config.yaml
rotation_deg: 5
norm: "layernorm"
parallel_block: false
batch_size: 128
Rows from block 4 of a small image classifier, named by matrix and row number. Rows with one number belong to one neuron. Each number is 128 + 32 x the weight over its row's rms, rounded and kept within 0 to 255. All counts start at 0. Numbers have three digits each. After the name is the row's rms in percent of the matrix's.
After each neuron's rows are labels from the 100 images, of 14976, where the neuron reaches its highest value: "responds to" is what is common among them. Only what is clearly more common there than usual is listed. The data: telescope images of galaxies (Galaxy Zoo DECaLS).
# fc1: MLP up (model.blocks.4.mlp.fc1.weight, 1536x384), inputs 0-95
# fc2: MLP down (model.blocks.4.mlp.fc2.weight, 384x1536, transposed), outputs 0-95

fc1.272 118:141126193098162103142170112124165136126082156136052119194143113086148081131141125171102215126148140146163130129138148126126104107082156144153100108074120185067161109117154099050130092134102112137140101132108081148115172123109089126185158091125155148175147064122122107128085107146080067131
fc2.272 116:130111118099123122136108132148141143115146147079130134134108255106130172127127148126156083155108111153122101121112116117100136138089105118127000154134137130148167136149186114081119128113242114109132132140109131098164133146124136130080141136121095120095129115132138143150165097130147140129
responds to: shape: featured or disk; edge-on disk: yes

fc1.734 115:099145120125164160100088148113136159098198124065069099112163154135108157135143154125167122127111152113122099127126133115141125092199101141102109135123091168136127177145126073127154138128143078095140184148081091079148050086110109141197085188061128155105146071107103121114142153132203134150
fc2.734 110:114119109124129142172103158143113107137111108085117136139125229113130138126115116154116100126140132112151138124142083111122135131110139117135000121126138144151131131157203139067144091142189147110125113126101111118114148109136124163132128116158141150156123108144143162133121108137156123125
responds to: roundness: cigar-shaped

fc1.688 132:079115095073210179127047107159133115121126092128086121056117168126138141207112122155155150154143146158110102131112120088165111122148109103154110098099139159098174098164149112117135098173135049121183125114146115116149120117053093137143102156149087033228151104075096158133159155137117104079
fc2.688 125:132125136142111127151130128130137127148120137092126141122112255153129167140132131123108107101107153134104149106118136123135137133116114124136000107124127127145130148151201139079160121127235145150108127129090124127137128154145139119092107134114103140133132112120113123125105107113154099129
responds to: edge-on disk: yes

fc1.109 098:144184150115088127102120092132074097115100123110077167133094130076123095119129117146064135175164102106125115118124158138137130103154150136150149125136131122141143120124116069058114130100115175147069090176144176156161190058101160158192148111097094175165165047182141141115118181144100085116
fc2.109 071:182069092149139165145100173162189107164122143075158182169129180072126176139145149132164150112102087137140170145149109137137121103096105113098034151116146154156135162105204129137131120139180114140160121121112080141097059109100150106139080149106132136143145147116149108121122087119130094070
responds to: roundness: cigar-shaped

fc1.367 128:116118090120170126185110214052157093160119145078134130149171154094156149141169145207178134144096143212111081143147159230163076108142161170100139110132103097128148136113125154124113110138118108111140127081133065105158115177138192082115158115120100158123120123110085098097205129093160093125
fc2.367 112:135125133094130094105132125120144144111161081047087141094121255153108136133102122109099116140113112124144118138124115169136118163145120126109000120100152143121128130158184139068138113132224148097131124149069152127121125157150111121102144128139108134116115133146138153136129151130148121133
responds to: edge-on disk: yes

fc1.430 129:117080115114141129059180105143089145119184172156141075108151111155146191033119123126150160141084118136121085118123125098126091110103196123111076110148151163156131108150079144178122159117170117120129149141122135103125110196096077082124082106084093106135110134078082129156147160122159109137
fc2.430 123:118141129130119107133122125142134115121109127081124142103127255127117158167163118156121129131109129124140142126134117123129142122135138120140000132127130112134138117168213124048165122134216140139116149161100114138126122162138130119095112139127133143111121103105159109098108122144117134141
responds to: roundness: cigar-shaped

fc1.647 119:136130165125124132091102109152086131170115147094138062146107102151145165112101101075107113144126145064128122136111197124159126108114193158060087108134123127163091159113080090133165143108158081156143110104137119105078102141156114157102047151107114158097125085140117084107124075105094110126
fc2.647 123:131134130110139130150156128121141107134114133061113164096113255127122133126155112131121129142118139130144136113105151155153133132128134130138000112140112141112161125120179120056162114137210159114109143138099104127123152153104141124102137135130118108133123116123140099109114141124156132128
responds to: roundness: cigar-shaped

fc1.18 070:125084124174142168084096176101137182090117117117169154120124046155138135170096136169082112175118167142117087085113128164063146110125167133135103129138150138171130144108124096159121192085100040142182127117111125123150094156149098159148098107176131166097080095123118108114175089102130133145
fc2.18 098:148145140107099126115105142144145104133107130177112114147146014140100076129112116132149143125160130116124125157130148110153138099109133113135255142124146113123112115136095130191126119145030125111126149140136132128118146120103164144160153133138129097118108154128131152128141144115143159114
responds to: shape: featured or disk; edge-on disk: yes; roundness: cigar-shaped

fc1.202 089:124129116133114182105125140102153102096148119108084056144086097113150177118109124098166123149172124138161084146133096077155097104143146131114135113078162106132113148204107164118136068113151155134138135119161146079078096121117116154147125117172093128126142143145110081108165137116121152093
fc2.202 094:144125122134114107125167119148151109144143129165150153130146000127130129097138110103113135154145127140149144112158158123147115122156149146120255142159122105143091108103068104206101168132053114120112152109150163139147086136104144128115111143140104111146115159112140102145137124123103162111
responds to: roundness: round

fc1.438 108:134145154123223189115130129100180131105139140150100145170114091145109084106119124141161130111101100104105108123076098096099194113136130127132136171132128173141145134108171150121103178127095145130119184115169170068167098180095168152166133143131137104118117109102100114131124160140163134060
fc2.438 071:135117129102064106149134157154105114104107129113143115137148071119215126120127162137178075102065135131147119115175096136159137140091112135133190091161180130142148147120105079155084127107121120099146071134089156135133047112093151120082104098191137096161118096127092142153186058099087199116
responds to: roundness: cigar-shaped

fc1.514 104:166134150113180103118145131109174107134125135130146145102138130121153187052121126169136169096108146103112139121141106119159117075118136130175140120137119138152167167082113111155075112112130123114113102168096082142194115159131180090147125123097111105169053125101118180137095086152122135116
fc2.514 082:121095092153123152132103118171082142095127131094125162077131194103081163193097168191095085134128104124171154150157088158141091112138117086112000116142184131144148128097182126121154180143253124149145160068116138104126112113126082152097141128135100151056154152166136104115114142129189146142
responds to: edge-on disk: no; shape: featured or disk; spiral arms: yes

fc1.120 078:157193063093105123112128115121164171115090161137135152162177082060141158084160121118082146121114134067144184058134094132157130168162124173084160109093163165140159093086136127102122120160153084153132165127107168131176186123121176135124079091103057123134075061157086096120158151065106113169
fc2.120 097:121149116125117165122124136094107125144124131197156136128115000115116081098122115125122116107152119111126106158113148107114135138150126106133255117147154134117141123132043109209133117122018120121100150095156165140120117140126155098125131131138156119130101140136113114146154141136102114106
responds to: edge-on disk: yes; shape: featured or disk; roundness: cigar-shaped

fc1.125 117:151098133107119143111155185177138154132163151187162089147220105179149134116112112078159120085103098146180098176199184195140069228150149163088082072082153091133106110126173105149157093085197131124129140119086145078153104156168135107099097143101078170095158132094135132105135159108158086150
fc2.125 121:106127135117120102159128114133120122149139128049108122104129255149119169124146119138118132134133119133126130132118145126127144110120136138131000137118126120104119136122196127036155135148225162123146121149090126139115131114133131140125135145108144132142126097138152097139106118116149125136
responds to: roundness: cigar-shaped

fc1.30 075:179139159171131057134120155123070138176147098139107127173128063164132140072095124063105142098182122180145099128106096141142182150127152094108154147117147123188133143101131134113140152120132112113089075075166167172092163114170114153145147182113115105132046130123088102149061127125130125132
fc2.30 099:129138127113103117111121097123154139143120132189138123127108000122143115142092134116139136104151147097136149111158123112126113125159135098124255127150145134141146118094048117195116148118006156136112118145178166111145135132118135149118127115118119109135132156145110159120148120138100142149
responds to: shape: featured or disk; edge-on disk: yes

fc1.81 070:168142088062140115095137091124167187093105100195122131135129103142115167153134091079113148115163084093144171087090169106160124111111125133168101073107151095116126136096093094080048180172065060160153093146145136115142115158157127125116097071151055119093093103164122170157180159142174105075
fc2.81 099:135134162131109136142109137122117131150130126202106134099132005141129108107106120119109165125132141109116145155136130106145151148155119121127255140141136101131107104145036112181109161143012131103120103113184120113148101121138130144145142149096143128157119107122135103102115130102111158150
responds to: edge-on disk: no; shape: featured or disk; spiral arms: yes

fc1.434 095:161115112111139191116168142115090135150105106148143104139171152108175149147153192115195133092135130101133134087163142139141120195070154129114143092173151136156083092140110170159103212166088113080178164177125126144115131106105076062121107133059148138172110148167143152149135100143129167127
fc2.434 084:144154168097120135087107145137130121150158120177124127138121016122122115148090112125123142131139151106110109117169145151133105144143113109139255135151144094105144130111055099184098114102027109109113132149141136144122141131110162107142136129122117129132108110146144111119094122114140094139
responds to: edge-on disk: no; shape: featured or disk; spiral arms: yes

fc1.266 108:171113126147143110103146178045133147065118145128088184142148110065173102138120152206182120123139151103136116137171158123134149104141108190129146097135106112061154152121140111142072104106138134105130080121064144138131117190178105117149115197123099166122099100143149157147157146081173130105
fc2.266 072:118150072141115186157119099197103115170141157050185121119126176079177186175076151130107073129094086078150149183142112128142137139091159132112051112175194133141163139044157134112119165116206135119129141090145111133102124096114147149131105090068164143101175104135150165120155074169122123105
responds to: shape: featured or disk; edge-on disk: no; spiral arms: yes

fc1.140 119:172138102132164157142162085118132085165121097116133158060123175093116178111176124146078169163145108141110119133091107143158140092114143125170098190171180114137140125099154072136131118091128170151138121183091068172068130165139140163149112107129128188158141116156107096152107128133125123040
fc2.140 114:146111123129135125145129124131117138124130163074138133112142219159120147115104157138109122148119108113112097141126156143152118123144132114120000116139106139099150121121181132061145104135251109122110112146116143100107134149132117124120148100143128117151108153121133132113125122114129129128
responds to: edge-on disk: yes; roundness: cigar-shaped

fc1.32 115:149125142118095042122124152120169115066113124120083125094147184098119142142098118174089177206134150136085161127092073127114103071169098111130165143153140157155156110130158131090116084096114141161095109124099087131160185097141140187156178115109136083155186083141122168087156139132178109137
fc2.32 115:113095138139112129136094127125108159156125114073130142138113255105124161154140150131110092128127111118145122102117113161144136114126149131134000142113148151131126101129178137060170121104232150118123102130107121109100122154115130104108138122127144151126103149142113135120117127135145112120
responds to: edge-on disk: yes; shape: featured or disk; roundness: cigar-shaped

fc1.313 119:115097112140167127104100128103129141170116163141142136171136141103082156114163102131158149101136111129159166123188077148152093088155160077097084085097142134154089145130156153081150126138177147126120121148078079163092099096083140164119120129141055101113119102133148147196117119142142124054
fc2.313 125:143122128115133121124121139146121135121125104067146131105127255120134135145143138134111120129099119144108113137117134125130116122098126153153000112134138110116136111127194120085139116156240125136111125128123133130124146139114111118108141128117097127122139108147119121130114115124155102147
responds to: roundness: cigar-shaped; edge-on disk: yes

fc1.503 123:084049121126188156052136109127127159130147102132153166100103139132074188100103142127162082132136123142140100132126229152137109213097156126114097103139136136137085101122204105186107124098155144113175102120156146085111151134100121046147125120131147086118110214170169107101160094127086119103
fc2.503 126:144123148102144109143154142152122110114117121087110143100124255122138121153159128141125142147131119152112105145107138130141117143138123120158000121110110119113136135142178137075163119144245140158126113127080125134155149148139138134094126140152138142141113118149141116128097120139161098136
responds to: edge-on disk: no; spiral arms: yes

fc1.103 118:193134124124107082139075071064103121122121189109107095218153125091159105104135112124156082156183093130164117146158120052142128096142130195097129099149123111157168118203114157086121092120094135174109135134107106157082174111131119183178114155121080167111096054056126121187171098120151070134
fc2.103 104:144123118140111145121128148159139126137116121088130156129126254154151190169160165131120143108105137122113145110105140111100131126103118128167000129123150133135181133115208132076116117106229140131121119152134127140106113148111115114149105140146129117150151132134114096114117167141106121127
responds to: shape: featured or disk; edge-on disk: no; spiral arms: yes

fc1.144 117:146039193099103034131135127105100080116134188114037159141099149067100142167147140128129179157080157092127126140093131116155107044122114113107075225139093125139162115145095125059136145109102128176091130172136079154132138094126117147198168129119171107156142095068139129158115113082181108139
fc2.144 123:121115102110126136149109116138149116147106133056141137097116255109142140137126138147101125128122142139143110133098145139110113153118125160126000120110147117120121135167205148083144100107236136139142129141086148111138112163129106099115138108150103147117118120153135145149147111153119105140
responds to: edge-on disk: yes; roundness: cigar-shaped

fc1.682 117:203168136103131098136169144160062105172137141193103122108153141169082120128124136096156154112113060134150109129192195137100140100182096138181077124102113093139173131098104142121110110112112159152122087125100138083111137144118137154155057114095089211075142149131134052070132081105127143152
fc2.682 117:134113151099151125154102119132122142152148128100107142105083233129113133127140156144095103145121127137104126148119139111153130157144116142125000115147134129105122126142183124071164109128208145149142138154099107127152141154115117113135141132139112122158097131136104150110114125119134106139
responds to: roundness: cigar-shaped; edge-on disk: yes

fc1.553 089:150114089117097092054109158109137114133133117175143145149133117126147119139121105097137154170147104081173144109167149149092096188144085075195136131162169098112165127121087125154085156126110184195098198112170167153169116157149079149144136119112134189119082117137119180143165111123137120131
fc2.553 092:085171135154132124100103105102151128159158118188142115136119012123164111143110093123128120126148163133117121149178096102107159138145150119123255148131136118161121135094064134170120114097016130113124156124132130132141110116132172114146100118124139119118147125135086151131120101131101150141
responds to: roundness: round

fc1.715 120:145096070107150151102090188171147095144125120074151122139153125122140132098111153111178116169096126116179121116158105103112084166115145083129103104114086090102146131181135132119140166131203114084105145108096120128114125148123117069224107128123169105125086115171129116131165101168128107180
fc2.715 127:110120120128135110146110118122146156132119110082111162097107255136139139130150134152114128109109106125107140121110148122136136140108117136130000135127149137107151120140217133068145098138227125141110110140118132111128124154140145134100151118152124125132108113124134131115130110121129104126
responds to: roundness: cigar-shaped; edge-on disk: yes

fc1.170 123:130116100141171214106151085188072107135115143160188114105170148140142084136127173064141103117146046149186069111146187105100150211089086152160080139096165101124108166101137133190115172136121146131121148156181166134102114120141103089115077111094160125138135142182163088138176110092114114138
fc2.170 118:116108133114152095155136152143121119099150144045148124109113255146127162123150130154133143122095165156107125138126160113159121148097119128134000092122113130100137157120169121072157125142240142112130135130075120111140121159137133151134132149158108128124130111123105120104138113135134106144
responds to: edge-on disk: no; spiral arms: yes

fc1.44 133:153139100088143062124065093123193150049108167135077079109125162116153178159136110172084153157146120167082126102126078126118128044172101127110172143129139139129108156093116110051129110143114132137091158054104128121193109091120142169153142186110098074133119165057079153129103167146184090089
fc2.44 116:115123114133142145138118148123105128136142131070140150113129255110119144140138131144111112114119146130129114124113123116116129152101136138138000109098125128142116128153214110087150098107253148148133114148123104142115140124118114115100128117124112121134143136139149131136130124131152128121
responds to: shape: featured or disk; edge-on disk: no; spiral arms: yes

fc1.243 078:113048153079103121098138111058155146120147141176164128182174081098086083165143145126133140160095109182089140115139054130150166105174108157136150158129173141122181145169130134169123104135135110102118112081134135147164113188087165101151099153171136074065123122103140144140108138077151045152
fc2.243 100:129129107118127132138116108124136099118135123183115111138123011119130098097098108120107147126130138108145137136129141120137133134120111103117255151146143131150114142102045108172107157148008148116133113147164158110101130126133134128127143111146134122107113142133116107126110117105137146108
responds to: shape: featured or disk; edge-on disk: no; spiral arms: yes

fc1.2 107:126168092161141101155104096152068142146156132058098131102138154147067093183118193086106178126124120121079067111149119092139219080109092090201091131135130106136151120174164140106121090120114155169079121115088131121155133076081118166198165146172154089125152122117125161085078102151109154036
fc2.2 114:148110123130124120141147122120142153120147145072117166110141253142124131132150118135107128116111152111140142137087127139107120134139121151125000148131153157120112144116196115078131137158244099114158127157105108136104131115111138109123116133149101140131101105150116101130147108128122133149
responds to: roundness: cigar-shaped

fc1.392 113:124097151125154159204098166085102083151165091156090153089134220105110084178153108191148167118135164169128072122047124108159142011124149121094111114137133153121159143082163108042163089149092115130140120124073125112136133144115147148135150126150151102100130080138178147100168087129154110110
fc2.392 124:119137129140126114119107131124135159112101109066144134122130255133127137116145137111112129113127116137124135122100106122138120143125153139130000140128126149116126144148204109050136107127217127142119129151118133106129140155118122126099123128133121147125098136125145126140130149130119127133
responds to: roundness: cigar-shaped; edge-on disk: yes

fc1.455 089:190159120115148121178166161117093066124149158171125115147113153137116128097173167167107176144137157149099132100156092098076118124128071154105142136135143150119117128114178113129167140143065134172146161082110150187118156173142090196122078120130107184139200092134077167115142191117104148113
fc2.455 100:140147121115149135128148144134120138111136146212121086148146009113120076111126157144122130146133160120115120130145101107138121102144097110123255126151124127151135142098043105171102114154020125103114126097178119115135138125111123111142122115116145113127122129097143109117112124096100137121
responds to: shape: featured or disk; edge-on disk: no; spiral arms: yes

fc1.491 088:113153147132175184169099165144110168155151117108176151108183116173080139144117147162150106164111118210121101122112094104138130122134148139126165121105095159140079135142152102146108190165143158150145127214137120160086138102085066100084144166101165114110129150091105115157133164159143097117
fc2.491 090:122131119134138126097101157117110143137149109186132103166125000125146112131112118112161125159123140109118113115167155159100138110123128140115255143147124077098126160123059139162100125141012111102124159103150138153126117078126132146134116144110111139155093119155138127138124165134096132103
responds to: edge-on disk: no; shape: featured or disk; spiral arms: yes

fc1.281 079:125104130087085096079091130096160071105071088119113095119124113132153152166199202143083090180050156173143111106101080072084089146094110130136151130108159155103097143097141163189162132050088130098139186115180128105161145137123133084115145135178078100119130104146114113067145181136132078164
fc2.281 099:106161104152118148098147108135151097113132135183134094137112000125141114131131147138109164133114125125109116146128145107124123124133154113121255131115118125152150129124079138169091110148030146131131138114159119140136107125108118150148138123121156094129127158100126135121132134140120118138
responds to: shape: featured or disk; edge-on disk: yes

fc1.602 095:086124119123167068133164131170126080102135153156124183144155143090113140114120135132074131165171191129076166149155081076148111119131163097155099145135114118136129113156074126110170131137134172109136113093091137137151164159124100120143128115124152115074177121071154111094117133139157171133
fc2.602 091:123101145158111142147131158123114112129113144099126127104094202149146150185138141141129138109080108131148140158091156159131154135097110147103000152136115110149147116122198113094144103130238110148157134149110120110132130136141133148153138116137112152178126123146138131145149125148120107101
responds to: shape: featured or disk; edge-on disk: yes

fc1.422 078:093173121087131140148077105150127165117137112127147146149143137163145169117124109125166070115145101124088107117145110149143107119122148152174147080128105102133096071085119071152133162130137082173045171146106147067196133120108131113136133090125106149071079166178062167178106107153104158134
fc2.422 101:120154128130111156130109108116107142124129148205151103126116006127142085130124140142115149105163149131107154129122115150116150107107112122143255150145129127133109128098047136211082134145012095147141134130171137137126139138143162113159156118105163111136153158143146148116137118130128125102
responds to: edge-on disk: no; spiral arms: yes

fc1.336 087:130189077126093049168133113175126096139147141132151091124099100104085111166155169125061178144086080154130098128143139117154169145083118113114186165132152124122125115106151144159160128096162098129169087152176194173142131086111148046104105119082109116069103137112166170153182144115091084131
fc2.336 087:097124133145139124104127112143098116113114158152129132172155033134111086132091127121168118151154133106121155113149138148103115107149098107096255153168142134129123121123087110165082119131028147134148137071142116124108093151139138165171111134130134112130107103112124121128130140132156143161
responds to: edge-on disk: no; shape: featured or disk; spiral arms: yes

fc1.445 099:124124178136204124113167092122127147098133088108151152111098202144117061086073119092088112090169127121169097048168127145119177095145075126140152113144111161155108142160159171157068154108080135150129115098124122181141158125125132151160062166107102175136186176175182150139144125142130174105
fc2.445 098:130163138101119125116163151129104143120146149177134142141133000135146097127109108109144123110125093143122124144129162113146132149147119101106255136147141082139117125138060128177096117121015147118132113134131137148154132138109136105121157116132136077158115162104142121118108152096124107122
responds to: edge-on disk: no; shape: featured or disk; spiral arms: yes

fc1.469 114:132127122095114115094130065106132101098124156113105103124150141120094157126085151192104124110131177127055131133103133114149135096100126184157135107098121173126138110162052125150131221109143054148142165128140173124141155093162172146177119136145057123133129082099112130128099139091167091108
fc2.469 099:141104137152154106149164150131155152130148102091115137120124255162103135170119145110125131090103135112130129138098121125092129120113143149125000149152150143128124129118211129060149085124230118137138098140136098137094102113112124154101121138124147138140129133149120125122117159168146135126
responds to: shape: featured or disk

fc1.20 088:171108164145103120119069151069096146063153099089055174116092138095160069112174093097090126115157163062141112142057095087108138093095105088140151116160094151137137152150130114118139125118054135133117082158105096174167153108139116199172196097167128151112149098153137187111149126156133137101
fc2.20 093:144140138148131150133136100131144093098118139194150127135117024119127083122120151117110158111164159144117107144151110141137124133125124114117255091116094095146143118101097119170096162112029132128121114115143116150156118130104145112133148114124136141155107151110104129138136110143109136148
responds to: edge-on disk: yes; shape: featured or disk; roundness: cigar-shaped

fc1.239 120:177071157085129088106174152156092085224171061124136096102082121145164143124117140106066196126111137181158099141143093116143095152083118171093100126103112135119088133100156111130152107142145156106165157105107141172159107119164131084116119106156163125082154166178152115072104127148099157138
fc2.239 119:115102149133124109127121102146104122117107150058141135119112255145104169149140136157094117137103113129116129124119147134136113133136144114139000114150153118120128136143187136074157126108225122138143108164102111110107164176122134123109130122145131117134115129118150115151102113125153106149
responds to: shape: star or artifact

fc1.298 127:152202136087133112159094109052080115127059077110075128134171134064154175134136130107176147133102139171105076164122145076158145047103113149169113102104141101128133140158157134186132090143150090140119160141070082156170122127080194172141134161080137136156189064083124138163148150118144100121
fc2.298 105:154111115148130152125093154135131167155166114105147159133103255144122145153096166142109102113141103149122131109130114163118142159124137128127000159097127134116133147137159162047130114123185154127146149109111140116135149126150111107127108141119127159159088133120103140121090138161123141108
responds to: edge-on disk: yes; shape: featured or disk; roundness: cigar-shaped

fc1.332 110:124107116123136147093108071107042080152139086076111083080171167118166170161124085187158147096140215153090120158148129129131106060152118159106162171087107156121065167148060088146141153124144101116110131132093144131199159070120133125105116184176087059085106116126153144153149135055157089152
fc2.332 119:123142138153120112122128121113164146131144143098134134111123255141109132116128147142143146137119112124129148099123133134129132136126148124131000141122132139152119116132209140060163098112215151140103129154100126125131127137140110143129125154118128163154130090138130106120126135139156118117
responds to: roundness: cigar-shaped; edge-on disk: yes

fc1.598 120:147134186140091069084071061080168103064094140139136185161108191122133100186080115119078134140074152126083132138090109112131188080142135056150128200148137127073148138205116098099143127101141093134137127118149119143074170110095096186179134182148136103140139113088130161121102174163182114115
fc2.598 115:125110094118118130148115155117153149180133112075156149121119253130138152129124159133146107133129147106136157110089131122111103142125119161137000170129147149174130099135210134050144121102238145127123139169106119142129140124108143131129094112132102121133127089146118123127126116140141091109
responds to: roundness: cigar-shaped; edge-on disk: yes

fc1.74 085:113145094118143191094126138084145196151116120070162082120160079103148123098072134175118124109150152108182091072112176163133073129128110135171208074069135149159137128110109150176119138154113075093203162136113130168094067116128162122163070202147112140130099183114113126104144177090140155136
fc2.74 099:116152114135112151112102107135143128112103138191104135132134019112154087124143122140138122116132122154136107135136117109153122138126116143126255146146137122114112128109046157207116120110009148147144139124140151147147096137119161143157131117139164143101132115106133151149103117101123161111
responds to: roundness: round

fc1.609 125:111054081157196181095149139146103096133114137168133107050157125155149160161108111091123186127113140136098090083141229186113090196110194107129055084125178103135145125129177206192159124097113129082152093143145163107125145159149129148093060167108123126143158144147167088075202090126114172085
fc2.609 123:108125111122124095161152141116125153122143113081126164128110255148128168130164141161107114152124121160143132148114132145108117143137153129143000136126124122093144127135163126051136107151226135134123115162115127124121121182113118124129145107149097116132114102121123128146099130107140085165
responds to: roundness: cigar-shaped

fc1.118 098:097083176134085183149131190147173115118096097138182144150105135155136132109116110102161077135223132139129155144130138177134175141102165142102146112148123182164117071111083190135109211132159160149118127158110139134124184101127134131144111138062137215064076147177149131138147149115137154112
fc2.118 085:153150100099142101113133160115131106115134102178151094156120000149120112096100129143145120144115102140129140114128130110152113135094164138096255138139112123116138127152092135184128155092041155122085115162168149111164101098121143132140126135138154090174152122106137134119095124084122127117
responds to: edge-on disk: no; shape: featured or disk; spiral arms: yes